{"model": "image classifier", "horizontal_flip": true, "targets": ["object"], "norm": "batchnorm", "kernel_size": 3, "stem": "single", "avg_pool_shortcut": true, "loss": "cross_entropy", "init": "xavier_uniform", "momentum": 0.98, "nesterov": false, "adamw_lr_other_params": 0.0019, "lr_schedule": "linear"}
Rows from block 7, named by matrix and row number. Rows with one number belong to one channel. Each number is 200 + 30 x the weight over its row's rms, rounded and kept within 0 to 999. All counts start at 0. After the name is the row's rms in percent of the matrix's.
# convs1: 3x3 conv, stride 2 (model.blocks.7.convs.1.weight, 192x192x3x3), inputs 100-103, a 3x3 kernel for each
# convs2: expand pointwise conv (model.blocks.7.convs.2.weight, 768x192x1x1, transposed), outputs 725-753
convs1.64,097,205,214,206,189,197,208,209,206,185,203,177,146,207,185,164,179,210,165,187,205,216,211,181,203,205,193,211,180,198,161,167,206,207,200,241,244
convs1.65,099,190,193,232,224,225,238,217,199,234,163,182,181,193,209,166,221,225,205,224,230,215,242,201,248,214,180,240,200,183,183,206,203,191,243,237,238
convs1.66,100,194,169,232,206,183,275,183,173,246,233,311,285,244,293,262,183,256,251,159,135,185,199,157,216,201,151,181,246,260,263,253,250,258,217,192,200
convs1.67,096,220,204,183,181,149,177,228,177,228,222,241,221,181,206,180,192,205,195,179,196,172,197,215,218,194,176,153,167,232,189,173,189,198,207,206,184
convs1.68,100,195,204,160,200,190,183,213,195,197,174,196,195,198,190,146,191,183,189,209,269,154,165,183,175,237,232,224,240,197,151,232,204,196,233,192,208
convs1.69,098,214,200,181,197,175,149,188,162,172,195,202,200,136,180,175,161,158,156,202,180,209,177,198,195,186,182,175,172,150,176,174,162,156,205,225,265
convs1.70,101,223,234,228,210,216,209,139,132,162,209,191,167,193,193,175,181,203,220,198,197,186,177,175,208,153,203,221,228,212,203,189,224,174,183,194,211
convs1.71,098,163,171,201,195,173,210,179,173,200,196,154,198,204,197,180,215,204,172,195,200,185,198,177,151,183,207,175,172,157,173,204,176,204,217,226,227
convs1.72,097,222,239,229,233,206,196,227,239,195,220,184,234,230,187,182,197,181,195,165,233,236,218,250,260,226,203,216,232,216,241,249,210,180,193,208,175
convs1.73,098,186,134,196,175,160,192,153,153,201,234,276,215,234,229,218,198,222,208,190,193,198,191,162,186,176,155,175,173,173,227,141,187,191,191,203,244
convs1.74,100,218,185,209,203,192,202,183,160,194,192,177,231,161,200,164,187,182,213,180,171,198,180,183,198,166,172,189,237,226,223,215,173,208,210,168,162
convs1.75,099,189,142,149,196,153,154,173,200,213,229,189,173,192,156,194,216,160,180,224,184,172,244,177,203,209,141,169,187,207,211,197,162,195,184,196,172
convs1.76,102,224,192,202,202,167,190,257,202,228,175,192,216,207,194,204,199,194,226,203,201,198,183,208,147,155,152,196,182,208,120,231,233,225,231,183,214
convs1.77,106,224,227,182,240,200,205,180,200,187,185,231,228,172,208,213,150,168,168,220,215,228,220,232,196,213,204,209,160,170,170,207,197,186,239,282,216
convs1.78,095,217,203,194,218,197,231,188,223,258,218,155,160,164,143,182,191,168,224,212,223,230,202,229,223,191,187,170,258,235,270,218,194,218,166,163,144
convs1.79,100,230,178,191,191,171,200,225,176,180,194,199,219,167,174,181,217,194,195,127,143,163,133,166,145,179,167,196,198,175,240,233,175,226,206,195,190
convs1.80,097,200,191,173,191,192,169,205,200,168,172,170,204,194,192,160,216,201,190,232,218,242,234,200,225,200,232,189,187,197,247,171,182,192,214,210,220
convs1.81,098,185,201,184,168,202,169,198,214,185,157,169,169,165,164,164,207,182,219,204,211,199,212,191,229,250,245,232,228,215,234,212,213,200,225,232,206
convs1.82,099,220,232,200,210,189,202,230,226,238,175,143,148,177,198,197,218,211,244,197,198,209,220,177,218,209,203,188,159,195,224,214,206,223,215,196,216
convs1.83,104,240,252,200,195,216,228,159,203,158,175,145,244,180,201,213,180,172,247,169,240,194,206,214,177,179,173,222,234,241,184,185,204,208,199,198,165
convs1.84,100,228,167,183,215,191,236,234,220,228,258,213,186,213,224,254,246,227,269,205,212,229,197,173,173,168,176,209,236,241,221,222,243,202,204,221,216
convs1.85,098,190,172,199,203,189,218,205,233,168,241,180,216,161,175,168,133,157,178,194,193,266,243,260,200,180,178,214,225,223,246,162,271,239,229,258,263
convs1.86,103,206,202,165,190,178,164,292,228,221,134,200,180,223,209,189,195,210,150,201,206,171,182,145,181,213,167,196,213,220,210,173,173,214,206,201,168
convs1.87,103,250,248,247,250,250,256,210,213,241,227,203,161,190,193,157,218,234,189,203,202,189,202,243,176,179,224,218,221,247,173,219,199,214,169,180,173
convs1.88,098,171,211,201,176,181,162,179,175,131,181,201,224,221,178,211,200,212,217,236,273,237,221,226,218,208,276,243,154,170,189,181,167,205,158,136,150
convs1.89,094,189,221,191,201,220,217,180,211,223,261,205,212,215,173,187,211,174,182,218,192,185,227,178,157,164,165,147,152,176,173,159,168,189,183,186,202
convs1.90,101,223,215,196,163,158,188,181,159,160,155,206,198,170,180,182,170,210,191,197,153,165,155,194,192,215,235,202,189,209,203,277,235,187,208,218,204
convs1.91,098,189,164,161,172,153,140,204,164,173,210,176,172,207,173,238,216,205,188,217,176,170,206,167,187,176,175,193,131,188,209,163,211,214,194,224,236
convs1.92,100,230,204,232,208,219,271,239,211,247,178,165,183,170,182,214,184,181,195,225,201,183,228,198,189,216,198,212,191,224,187,188,229,227,185,211,164
convs1.93,097,169,169,201,160,155,156,189,221,226,159,200,177,164,194,195,169,172,141,212,156,138,158,155,142,176,186,196,203,201,171,173,175,182,215,203,216
convs1.94,097,203,211,218,241,179,218,246,231,179,187,237,240,236,241,184,204,210,183,220,176,179,186,184,174,198,186,203,206,189,221,180,203,166,195,206,213
convs1.95,095,193,151,200,183,166,205,213,152,160,200,229,204,209,255,233,185,227,235,175,134,161,173,189,227,216,191,243,227,165,200,206,200,240,201,176,200
convs1.96,098,189,243,190,165,225,181,185,216,169,192,159,158,182,178,164,211,176,138,232,193,200,211,182,214,201,141,183,240,200,222,248,198,214,222,222,238
convs1.97,101,217,246,210,166,205,202,199,227,229,191,197,187,257,187,201,233,187,151,193,155,169,236,180,170,145,181,242,193,206,242,167,190,225,204,178,237
convs1.98,100,199,174,180,203,217,172,176,207,223,223,237,223,181,184,224,181,171,229,189,201,181,199,216,205,198,173,180,210,185,202,176,237,243,196,229,188
convs1.99,099,179,204,178,203,292,256,178,248,219,219,238,173,214,203,210,182,222,232,221,161,195,234,205,183,210,210,203,225,226,221,258,211,215,216,207,208
convs1.100,099,204,194,253,188,195,210,206,232,228,178,158,229,197,211,203,218,163,205,222,228,189,178,251,204,180,198,187,191,194,177,186,209,217,188,244,202
convs1.101,099,213,174,227,175,180,207,196,192,203,222,238,240,247,242,223,174,176,213,176,226,214,247,283,259,231,255,266,226,256,251,209,214,209,211,196,214
convs1.102,105,173,179,173,179,188,193,182,242,189,213,235,214,196,199,202,276,272,208,192,172,148,181,212,228,196,215,180,139,149,180,164,200,179,178,186,199
convs1.103,097,210,189,186,177,174,196,164,217,188,214,208,231,168,166,183,214,215,196,189,202,213,192,210,239,207,156,182,167,182,236,174,175,220,162,165,149
convs1.104,099,218,238,302,211,223,192,180,199,211,187,222,199,196,213,202,247,234,241,258,226,205,302,216,181,226,205,209,184,198,173,210,201,183,193,155,189
convs1.105,106,176,180,191,192,174,170,149,206,191,175,214,212,200,214,173,215,191,198,205,202,195,161,207,190,188,147,177,221,243,270,256,248,211,234,307,259
convs1.106,096,194,196,200,179,222,192,177,256,233,246,217,178,208,222,218,197,190,205,192,220,209,178,182,218,184,209,151,211,256,259,208,287,286,234,219,231
convs1.107,106,193,220,209,236,207,226,216,198,221,207,222,186,239,180,199,204,221,212,165,207,238,176,173,229,136,160,219,167,217,181,235,233,203,203,192,237
convs1.108,097,220,175,166,196,194,161,213,217,190,192,159,192,203,180,198,184,207,177,195,189,217,157,181,235,180,210,215,296,260,254,218,214,246,174,207,173
convs1.109,097,208,237,218,202,262,246,224,231,238,147,171,135,180,162,168,210,181,194,187,124,184,177,158,186,186,227,227,172,187,186,191,162,160,170,182,189
convs1.110,098,198,189,231,171,203,174,175,186,242,139,166,190,130,162,132,140,176,138,199,210,192,191,172,211,196,195,172,195,202,208,209,204,171,217,185,222
convs1.111,101,210,233,231,212,208,220,212,227,270,216,204,242,227,219,214,220,228,210,201,206,197,209,193,196,199,180,190,214,209,186,225,248,180,218,279,229
convs1.112,098,185,192,165,167,178,182,181,159,207,207,204,188,206,236,232,201,224,192,227,239,249,181,207,198,215,248,193,215,247,245,219,224,210,249,214,233
convs1.113,097,189,217,208,204,226,206,224,215,199,208,206,198,200,207,186,184,200,209,184,156,163,190,178,197,222,196,162,164,128,166,178,154,156,165,116,183
convs1.114,100,228,254,244,226,252,208,229,227,208,230,187,193,248,193,203,220,214,245,170,152,166,176,182,183,164,200,214,223,212,194,181,163,172,155,207,172
convs1.115,103,177,171,166,172,178,168,180,177,157,157,158,178,170,180,147,179,223,162,231,232,209,229,260,194,198,190,196,233,216,232,197,217,205,183,206,208
convs1.116,099,228,180,210,237,187,206,201,181,220,206,247,227,221,245,213,239,271,246,207,191,173,228,180,228,219,260,212,210,205,213,175,214,181,173,152,221
convs1.117,097,174,209,232,195,226,193,182,250,221,203,213,208,226,238,225,235,200,249,180,187,164,229,181,213,197,192,238,184,223,192,160,194,197,211,222,183
convs1.118,100,235,202,197,209,234,183,206,226,213,175,179,189,171,193,182,173,184,220,193,176,193,209,250,251,257,217,181,254,228,199,204,196,187,136,144,173
convs1.119,099,223,192,225,167,191,195,140,159,150,178,194,208,198,219,220,204,204,195,207,186,235,190,190,186,188,176,220,219,192,239,190,233,212,238,240,225
convs1.120,102,193,220,192,187,206,213,201,207,169,242,188,206,225,192,194,226,159,217,176,213,207,170,189,206,192,243,216,203,200,272,165,226,177,221,211,183
convs1.121,098,219,200,179,210,202,187,205,210,173,197,199,216,178,174,175,178,144,164,214,186,198,228,239,212,208,208,201,185,181,250,206,202,201,205,146,172
convs1.122,101,182,225,204,210,226,250,230,200,146,190,174,184,163,206,204,186,241,209,165,215,219,167,201,145,194,197,170,183,205,239,171,177,201,168,142,195
convs1.123,102,163,182,198,161,189,176,150,134,122,225,193,186,228,200,202,234,182,208,257,242,254,192,204,208,225,177,216,159,237,169,110,148,183,195,184,184
convs1.124,099,193,167,202,207,175,168,238,186,214,174,193,185,186,183,188,174,199,175,202,170,181,235,146,200,222,186,186,227,220,218,237,217,248,215,222,226
convs1.125,103,234,226,208,201,188,155,184,213,165,192,191,152,156,201,191,162,229,188,212,230,241,190,142,232,152,159,208,215,291,299,204,233,229,261,284,274
convs1.126,102,182,238,176,187,197,170,193,169,172,178,125,173,209,197,157,246,177,223,193,179,206,173,154,174,167,160,158,186,147,181,133,184,220,164,200,218
convs1.127,098,174,193,218,212,230,236,238,206,251,188,186,217,184,211,140,194,181,193,204,234,265,200,167,151,198,238,202,214,230,195,233,200,172,161,181,226
convs1.128,100,229,207,200,200,234,219,214,250,216,161,226,220,193,254,203,179,227,249,199,198,174,158,154,195,195,209,193,192,153,169,193,149,158,241,186,233
convs1.129,099,177,236,186,176,173,192,188,176,201,151,177,148,210,168,219,195,199,178,215,272,265,248,267,253,243,247,279,214,180,190,188,190,172,187,163,203
convs1.130,100,226,235,296,205,162,250,179,203,217,180,190,181,169,176,188,201,208,193,228,206,167,200,239,220,211,189,205,209,209,214,238,215,211,242,171,218
convs1.131,102,262,216,181,220,181,216,173,152,139,188,211,198,202,217,207,201,184,241,202,196,242,233,254,224,233,208,205,148,170,130,219,212,174,224,195,234
convs1.132,102,202,201,210,196,205,174,218,229,169,159,207,204,140,188,165,180,198,170,225,231,220,206,204,171,230,217,182,205,220,237,182,223,251,241,283,242
convs1.133,095,160,184,175,174,228,152,197,206,166,210,242,229,220,269,259,201,223,260,154,171,169,221,189,203,206,157,220,222,217,161,186,233,205,209,184,191
convs1.134,103,181,196,197,181,154,214,181,167,170,192,211,193,196,188,176,184,173,208,220,251,241,197,178,195,216,246,191,247,219,238,239,187,219,234,159,197
convs1.135,099,172,213,187,201,189,175,200,204,201,230,258,231,211,284,275,244,256,260,203,182,206,161,239,207,243,229,181,255,213,213,187,208,229,169,218,228
convs1.136,100,237,218,209,225,193,226,235,190,243,222,193,226,258,219,219,245,231,250,174,188,143,209,154,206,223,207,221,213,192,187,180,161,146,212,159,126
convs1.137,102,170,179,173,174,191,143,152,183,179,166,174,189,148,140,175,207,183,225,178,185,170,216,195,207,169,184,179,215,178,206,224,174,246,215,227,202
convs1.138,097,163,205,202,209,220,233,182,195,255,194,226,225,194,191,203,193,208,230,190,175,203,252,191,221,256,164,226,206,190,212,248,226,248,207,208,244
convs1.139,102,198,202,214,191,228,190,225,163,237,206,198,158,211,217,180,178,182,128,177,207,198,129,216,233,207,215,207,173,193,199,189,217,235,195,216,200
convs1.140,097,193,224,232,196,201,210,184,181,207,239,181,228,193,216,220,214,187,186,149,205,186,164,177,233,208,185,230,197,158,214,178,177,218,196,172,216
convs1.141,098,145,181,160,175,228,210,187,201,227,201,173,187,164,164,147,171,209,216,153,183,137,159,158,147,194,157,218,170,163,145,194,191,146,173,215,210
convs1.142,101,221,236,245,218,248,218,213,183,204,224,233,219,187,208,217,210,205,213,193,190,209,182,159,227,230,202,200,227,282,283,217,219,248,236,241,246
convs1.143,099,233,242,226,226,214,257,183,215,211,222,205,198,184,207,177,207,195,191,230,205,194,243,204,183,290,224,214,232,221,235,222,204,218,201,209,248
convs1.144,099,201,192,206,224,205,237,201,197,209,201,224,184,175,204,178,215,231,236,149,122,164,198,251,234,171,258,229,233,160,145,246,181,200,242,217,203
convs1.145,097,191,198,206,225,240,220,225,192,209,155,183,172,197,187,184,213,230,190,153,176,233,143,205,204,197,196,215,227,208,236,212,229,195,210,157,171
convs1.146,099,235,193,176,193,193,157,196,205,201,183,158,171,181,216,171,208,226,202,194,207,194,184,196,215,220,208,212,211,201,221,217,215,245,198,234,209
convs1.147,099,219,246,250,181,246,189,206,220,234,236,216,219,260,228,179,210,237,225,170,217,205,180,203,196,171,203,223,245,227,214,211,218,224,237,224,271
convs1.148,101,221,241,239,194,235,212,183,206,197,227,252,247,191,252,248,125,183,235,167,240,179,165,231,182,186,144,181,236,244,227,227,212,191,247,261,246
convs1.149,098,218,192,175,165,227,203,195,229,233,214,220,206,238,175,221,213,230,197,214,208,175,214,193,167,221,212,217,196,209,196,187,249,201,176,214,191
convs1.150,100,222,179,182,219,203,207,202,176,201,164,212,217,198,173,202,213,172,178,214,214,187,113,142,176,176,172,196,188,201,185,174,223,245,222,202,205
convs1.151,100,212,197,191,201,209,156,148,200,197,238,204,240,236,232,227,188,186,227,231,195,234,239,219,217,191,205,217,239,211,144,230,249,182,163,224,201
convs1.152,095,223,200,183,226,199,223,223,210,240,214,234,228,200,207,203,192,186,190,174,233,184,201,203,204,203,183,179,184,185,179,193,172,179,197,213,185
convs1.153,102,212,216,204,225,263,228,236,236,173,213,193,214,206,230,214,198,216,215,201,206,239,145,202,203,155,172,228,176,207,166,220,249,275,192,232,230
convs1.154,103,191,176,203,182,259,176,195,213,241,200,216,154,194,155,184,187,168,246,170,148,207,200,174,188,193,149,192,177,211,238,219,209,212,211,161,180
convs1.155,100,201,239,214,231,220,216,174,202,205,240,276,249,253,248,255,243,209,276,170,175,203,187,194,210,183,155,199,193,215,196,223,223,204,185,181,168
convs1.156,098,182,193,188,181,176,186,152,189,181,254,264,243,224,244,278,178,198,233,231,237,227,197,225,204,232,201,166,187,209,142,218,190,169,170,217,210
convs1.157,101,178,150,228,170,182,201,171,182,189,204,177,216,188,196,160,179,184,151,227,164,197,318,258,261,267,190,254,175,147,173,172,177,188,188,136,165
convs1.158,102,191,180,167,191,212,197,150,229,268,155,184,232,177,172,216,179,154,175,234,211,223,174,208,189,215,192,148,176,155,184,180,170,163,191,189,140
convs1.159,099,217,182,222,209,188,221,178,163,188,252,215,257,268,217,243,241,173,210,269,249,236,196,270,205,210,197,228,235,198,224,224,207,247,224,282,256
convs2.64,106,232,201,110,220,208,207,183,249,219,165,213,236,209,155,207,191,166,151,181,234,224,201,254,208,246,173,228,208,249
convs2.65,103,166,203,170,141,176,197,186,186,200,181,231,156,213,183,214,311,203,218,187,192,197,196,196,206,199,194,187,211,217
convs2.66,102,187,215,188,211,139,209,162,234,181,196,222,223,187,167,212,218,221,188,202,271,221,177,164,174,257,241,148,237,183
convs2.67,103,205,237,248,176,223,162,171,178,178,241,186,183,207,178,190,176,143,241,146,172,173,152,193,190,208,242,205,203,252
convs2.68,099,197,199,186,206,213,191,213,224,241,191,178,192,179,179,196,167,209,234,176,207,173,212,220,190,150,205,176,160,252
convs2.69,098,232,169,187,189,199,214,233,185,170,172,189,215,160,222,257,204,189,229,190,221,216,118,263,209,195,167,201,214,247
convs2.70,104,201,198,231,171,209,165,245,265,247,228,221,220,178,211,225,200,198,238,218,231,223,179,205,190,161,183,218,227,224
convs2.71,098,194,177,192,252,220,133,223,224,204,221,225,169,224,199,169,206,208,208,274,195,217,190,209,188,173,190,236,212,200
convs2.72,100,158,247,213,214,183,194,232,236,142,216,221,213,161,172,204,151,231,214,192,221,223,238,222,216,177,273,186,203,135
convs2.73,102,209,218,202,195,213,192,178,144,212,227,241,197,209,189,141,206,201,186,183,213,180,168,168,235,202,169,220,183,181
convs2.74,099,204,152,213,182,228,187,198,211,219,135,236,228,190,203,231,287,203,222,142,222,202,164,205,208,186,187,179,182,215
convs2.75,100,167,186,195,232,216,228,202,141,219,198,199,233,151,184,160,209,196,221,194,177,161,196,222,203,191,234,182,173,182
convs2.76,104,182,195,197,188,219,164,209,191,165,231,195,222,245,169,248,181,149,257,172,185,174,194,257,183,229,181,182,198,237
convs2.77,093,203,157,178,180,237,191,210,195,264,174,165,182,206,182,178,223,175,256,220,181,165,144,218,154,201,221,178,173,142
convs2.78,098,279,229,205,226,227,224,229,203,181,193,213,234,195,216,165,170,168,150,137,237,203,231,182,218,159,199,256,220,166
convs2.79,103,179,201,200,179,187,172,214,188,159,178,227,156,207,188,154,214,173,259,175,191,229,135,173,179,189,216,175,180,248
convs2.80,101,198,206,203,209,282,205,207,189,260,143,220,236,215,137,140,179,186,191,193,175,212,208,223,200,189,186,176,192,139
convs2.81,101,178,255,198,184,186,217,184,192,217,273,230,169,229,194,213,155,153,246,246,218,183,220,143,190,218,181,235,183,182
convs2.82,104,206,188,168,198,191,152,188,168,221,224,252,115,178,195,264,239,235,178,191,198,233,228,227,226,232,164,234,197,244
convs2.83,100,195,196,209,172,199,219,192,252,161,208,198,180,187,161,174,155,199,175,204,230,188,198,218,179,197,196,223,236,241
convs2.84,102,197,209,191,206,185,174,200,178,178,176,217,226,188,156,247,249,182,166,204,223,205,181,197,172,178,183,159,216,228
convs2.85,103,170,229,205,159,220,152,198,226,248,216,208,186,177,192,179,176,208,186,162,262,201,145,200,188,203,216,181,226,169
convs2.86,095,209,213,199,210,218,208,199,115,193,182,186,203,189,193,174,190,215,202,137,188,277,177,213,161,200,186,154,188,208
convs2.87,100,195,199,185,167,193,161,178,198,185,223,205,114,195,165,152,186,192,171,165,200,193,242,213,195,242,216,176,238,170
convs2.88,101,188,190,165,191,145,217,191,209,188,199,196,174,190,181,193,226,176,229,177,186,241,201,199,222,190,215,232,198,148
convs2.89,098,204,251,196,168,251,165,186,171,182,175,233,220,149,171,147,162,201,180,221,214,172,186,164,233,154,176,205,182,195
convs2.90,100,212,147,271,184,162,213,230,201,181,190,199,195,203,195,220,171,254,191,234,146,173,199,168,254,196,247,186,200,195
convs2.91,106,197,168,185,126,204,208,195,218,181,258,163,197,219,244,208,222,185,235,167,236,179,146,216,231,121,221,158,195,204
convs2.92,098,182,193,145,196,203,176,244,246,148,169,207,161,193,195,160,220,223,224,138,249,186,197,254,139,182,192,190,200,129
convs2.93,101,186,230,159,260,178,209,191,187,191,194,188,226,186,196,177,189,185,132,176,240,191,204,187,162,247,203,174,164,224
convs2.94,100,167,145,201,197,181,253,229,201,172,198,208,212,157,171,207,123,177,221,216,166,163,169,196,223,212,224,170,185,227
convs2.95,100,210,186,186,163,199,210,199,192,212,280,158,226,183,229,199,208,172,206,189,137,177,240,222,251,187,243,137,147,195
convs2.96,101,194,253,173,185,223,143,198,154,229,197,289,221,183,166,237,125,226,174,194,247,149,254,225,245,222,221,187,185,253
convs2.97,095,211,205,183,222,203,210,273,194,185,196,180,187,229,201,165,111,240,240,223,227,221,193,216,144,218,179,199,176,120
convs2.98,102,209,159,176,203,251,216,261,218,224,225,188,200,200,175,210,163,196,174,198,166,171,214,183,172,175,195,175,214,166
convs2.99,093,175,223,194,159,176,161,228,286,179,144,195,235,179,175,188,193,183,133,225,258,210,219,198,196,207,194,273,227,222
convs2.100,098,215,255,139,178,222,212,148,202,199,177,220,169,230,188,230,146,205,162,162,175,213,181,264,150,181,211,211,137,183
convs2.101,103,137,204,237,150,248,167,160,178,124,172,206,205,214,165,202,219,243,216,197,153,260,197,180,195,150,193,206,198,211
convs2.102,101,170,193,194,159,213,136,226,255,130,207,201,273,194,193,200,237,218,207,144,198,185,160,205,199,235,194,193,164,152
convs2.103,104,190,220,202,204,186,168,238,175,126,206,229,204,203,159,147,193,229,218,160,207,212,151,175,243,188,218,206,188,230
convs2.104,092,191,176,148,157,166,191,217,233,162,181,193,138,202,203,180,233,224,197,163,161,220,179,189,203,203,184,183,206,229
convs2.105,097,183,242,244,179,243,211,250,203,214,155,174,206,176,197,246,202,255,190,159,183,208,192,225,198,190,202,236,212,230
convs2.106,100,197,148,225,207,189,169,184,205,215,235,169,177,211,189,162,237,216,214,143,234,193,269,168,204,200,214,165,195,179
convs2.107,097,190,193,139,198,229,194,189,171,206,210,177,213,191,211,234,166,139,184,204,164,192,187,242,187,189,202,175,164,223
convs2.108,102,182,221,215,213,190,218,233,185,180,281,208,201,210,225,175,221,245,117,197,193,157,223,222,246,179,180,173,192,156
convs2.109,102,156,190,223,198,145,258,289,195,192,194,194,174,210,202,256,213,279,193,237,236,211,198,219,184,226,240,210,183,216
convs2.110,097,198,160,225,236,178,195,211,227,221,236,210,179,211,248,201,207,172,220,299,223,186,252,203,195,171,242,226,165,228
convs2.111,103,175,181,226,214,215,232,243,245,193,215,180,213,195,216,162,199,168,171,191,218,201,168,186,207,116,197,195,209,199
convs2.112,101,181,205,172,236,150,238,218,207,197,236,208,199,248,179,202,208,212,156,206,153,204,119,181,230,222,183,237,205,218
convs2.113,102,171,178,171,184,214,198,199,235,192,243,183,276,218,228,177,163,170,167,241,182,214,264,179,225,190,185,174,193,262
convs2.114,104,186,218,124,177,196,235,241,198,158,213,214,203,216,244,258,200,168,185,191,161,139,238,244,196,206,164,208,178,243
convs2.115,107,206,197,125,174,261,179,200,211,203,326,192,294,221,220,242,240,196,243,210,210,237,199,215,218,182,213,162,207,225
convs2.116,102,180,206,121,163,204,181,170,200,215,137,207,215,216,220,215,220,209,158,231,202,213,187,201,183,191,190,196,162,178
convs2.117,103,179,168,184,199,225,234,238,165,181,222,216,150,181,195,183,165,205,209,206,185,209,228,216,184,150,171,187,249,173
convs2.118,097,191,161,203,232,173,225,248,205,240,168,224,252,149,213,164,197,224,167,249,207,156,173,238,160,182,213,207,181,234
convs2.119,100,225,240,190,178,163,230,189,212,198,188,203,208,213,180,199,205,285,194,216,176,214,225,201,180,215,247,206,181,148
convs2.120,104,217,206,176,204,253,180,192,258,207,186,206,173,222,193,184,174,216,211,174,204,192,157,231,144,233,207,187,173,154
convs2.121,102,176,192,194,196,204,171,189,227,238,207,202,202,218,190,191,227,224,224,152,224,171,182,208,201,174,219,149,254,190
convs2.122,094,177,200,224,229,197,187,205,253,175,159,200,192,137,184,156,149,157,279,141,198,135,170,219,205,319,205,171,234,255
convs2.123,105,175,167,198,238,172,160,191,186,190,201,223,210,199,252,230,187,155,229,198,231,228,198,228,138,284,175,218,171,216
convs2.124,109,205,266,231,186,207,224,232,203,197,265,183,151,180,191,224,175,199,198,191,161,178,194,171,200,206,193,126,198,197
convs2.125,097,237,195,234,223,143,223,243,219,199,230,173,298,167,207,203,265,168,221,202,175,221,191,225,159,277,229,202,193,210
convs2.126,102,214,222,190,214,180,195,182,185,191,152,179,210,213,253,227,159,176,220,150,221,211,182,191,184,158,159,193,206,230
convs2.127,101,152,181,247,198,205,242,209,218,211,186,173,163,189,194,198,162,174,182,155,163,162,221,180,175,198,167,188,202,231
convs2.128,092,180,207,155,177,249,202,173,203,143,197,203,219,213,195,202,221,219,190,169,233,204,152,188,187,198,186,194,172,231
convs2.129,100,230,229,167,171,166,221,209,207,226,200,202,197,181,217,181,192,197,246,180,125,250,205,188,200,155,206,199,269,261
convs2.130,106,154,218,242,186,216,257,146,237,207,254,239,182,198,226,245,231,219,177,249,242,211,229,189,206,198,151,198,233,224
convs2.131,108,190,198,165,247,145,209,169,222,196,216,189,195,186,157,194,206,221,192,208,184,192,223,203,207,236,168,192,183,226
convs2.132,100,200,172,184,201,208,175,214,219,230,241,203,159,196,234,215,182,224,232,151,185,165,188,278,161,214,171,200,229,196
convs2.133,100,120,119,141,136,205,159,184,202,217,174,198,146,210,154,193,118,259,193,163,210,206,220,186,183,208,226,207,181,147
convs2.134,101,236,218,170,150,162,202,199,205,203,216,173,297,221,206,191,181,191,209,205,150,223,218,211,240,168,215,217,174,246
convs2.135,099,204,237,135,233,191,225,206,195,165,242,217,208,183,215,199,211,175,209,187,147,187,180,206,197,213,186,203,216,168
convs2.136,101,145,191,202,270,208,177,173,166,134,220,175,160,211,214,155,213,162,216,206,167,201,248,208,228,205,157,212,262,196
convs2.137,090,145,196,209,162,189,209,247,226,221,168,248,214,186,134,162,240,167,193,200,180,144,247,194,202,167,175,186,180,236
convs2.138,103,239,185,211,229,230,218,258,235,231,207,239,169,201,223,191,224,180,206,253,224,194,231,186,186,210,156,195,215,221
convs2.139,095,208,220,200,198,220,216,206,200,226,228,218,193,180,214,191,203,183,246,217,195,176,163,232,213,157,192,210,164,224
convs2.140,102,201,177,198,156,197,212,196,264,230,174,187,194,168,239,215,146,173,164,187,192,221,249,199,186,159,211,211,192,174
convs2.141,102,212,186,143,209,222,210,178,151,194,225,172,216,180,164,201,234,197,167,153,151,213,188,209,201,214,201,223,203,203
convs2.142,098,189,167,249,312,220,268,200,194,244,159,157,202,191,203,228,205,193,237,149,188,200,227,272,231,218,209,180,229,260
convs2.143,100,247,195,264,175,185,234,188,187,172,188,196,171,229,259,190,160,204,207,184,241,212,181,209,239,265,229,183,251,214
convs2.144,099,168,173,155,158,251,218,225,231,278,172,218,168,145,204,205,169,222,190,233,181,192,205,178,178,250,238,234,212,204
convs2.145,099,256,236,203,197,180,193,178,211,187,157,202,222,149,238,165,229,211,133,225,212,241,204,187,201,200,151,172,209,150
convs2.146,094,164,247,212,205,186,234,180,203,185,169,241,246,199,192,198,182,225,208,192,202,215,247,226,198,162,198,174,193,216
convs2.147,106,214,210,184,177,238,180,195,177,144,137,242,217,173,179,245,178,150,160,230,167,213,210,176,245,202,152,227,194,206
convs2.148,090,205,154,201,220,229,194,297,163,216,202,233,230,208,211,159,226,186,228,235,225,212,176,159,212,195,197,235,199,179
convs2.149,100,163,240,205,188,162,262,194,157,162,212,220,205,196,248,121,231,158,281,195,182,200,199,224,171,179,202,197,213,167
convs2.150,097,212,176,211,221,238,199,196,165,206,218,226,153,200,194,180,232,189,193,163,218,184,201,159,231,143,167,224,199,142
convs2.151,106,221,158,204,189,197,233,200,187,167,262,215,200,170,209,185,197,214,163,216,161,229,208,212,186,225,233,182,176,211
convs2.152,100,180,188,193,163,164,227,190,205,205,190,207,174,207,216,189,168,186,187,227,165,143,212,194,198,152,185,187,239,220
convs2.153,098,216,183,243,196,169,170,185,287,165,176,176,244,194,198,197,159,214,233,186,234,192,165,218,220,209,241,256,200,236
convs2.154,098,185,227,215,189,245,169,204,211,221,206,196,189,209,228,188,239,192,186,181,192,197,207,208,203,189,186,214,227,195
convs2.155,098,198,148,127,231,174,204,174,204,252,225,200,202,181,190,157,231,220,182,199,202,194,210,189,186,202,177,250,219,188
convs2.156,097,151,184,170,199,178,154,200,202,159,281,198,166,191,214,160,156,182,220,177,180,225,150,200,173,214,172,180,182,224
convs2.157,099,162,204,194,165,164,200,212,283,230,209,168,204,221,223,259,148,227,206,226,219,231,179,205,183,180,182,202,149,221
convs2.158,091,216,163,193,197,192,235,214,210,181,196,193,170,270,142,238,191,217,209,163,233,216,202,195,207,189,190,204,190,159
convs2.159,098,214,148,215,200,172,176,233,191,170,196,168,188,211,192,198,231,203,169,208,230,241,197,247,165,220,192,176,227,198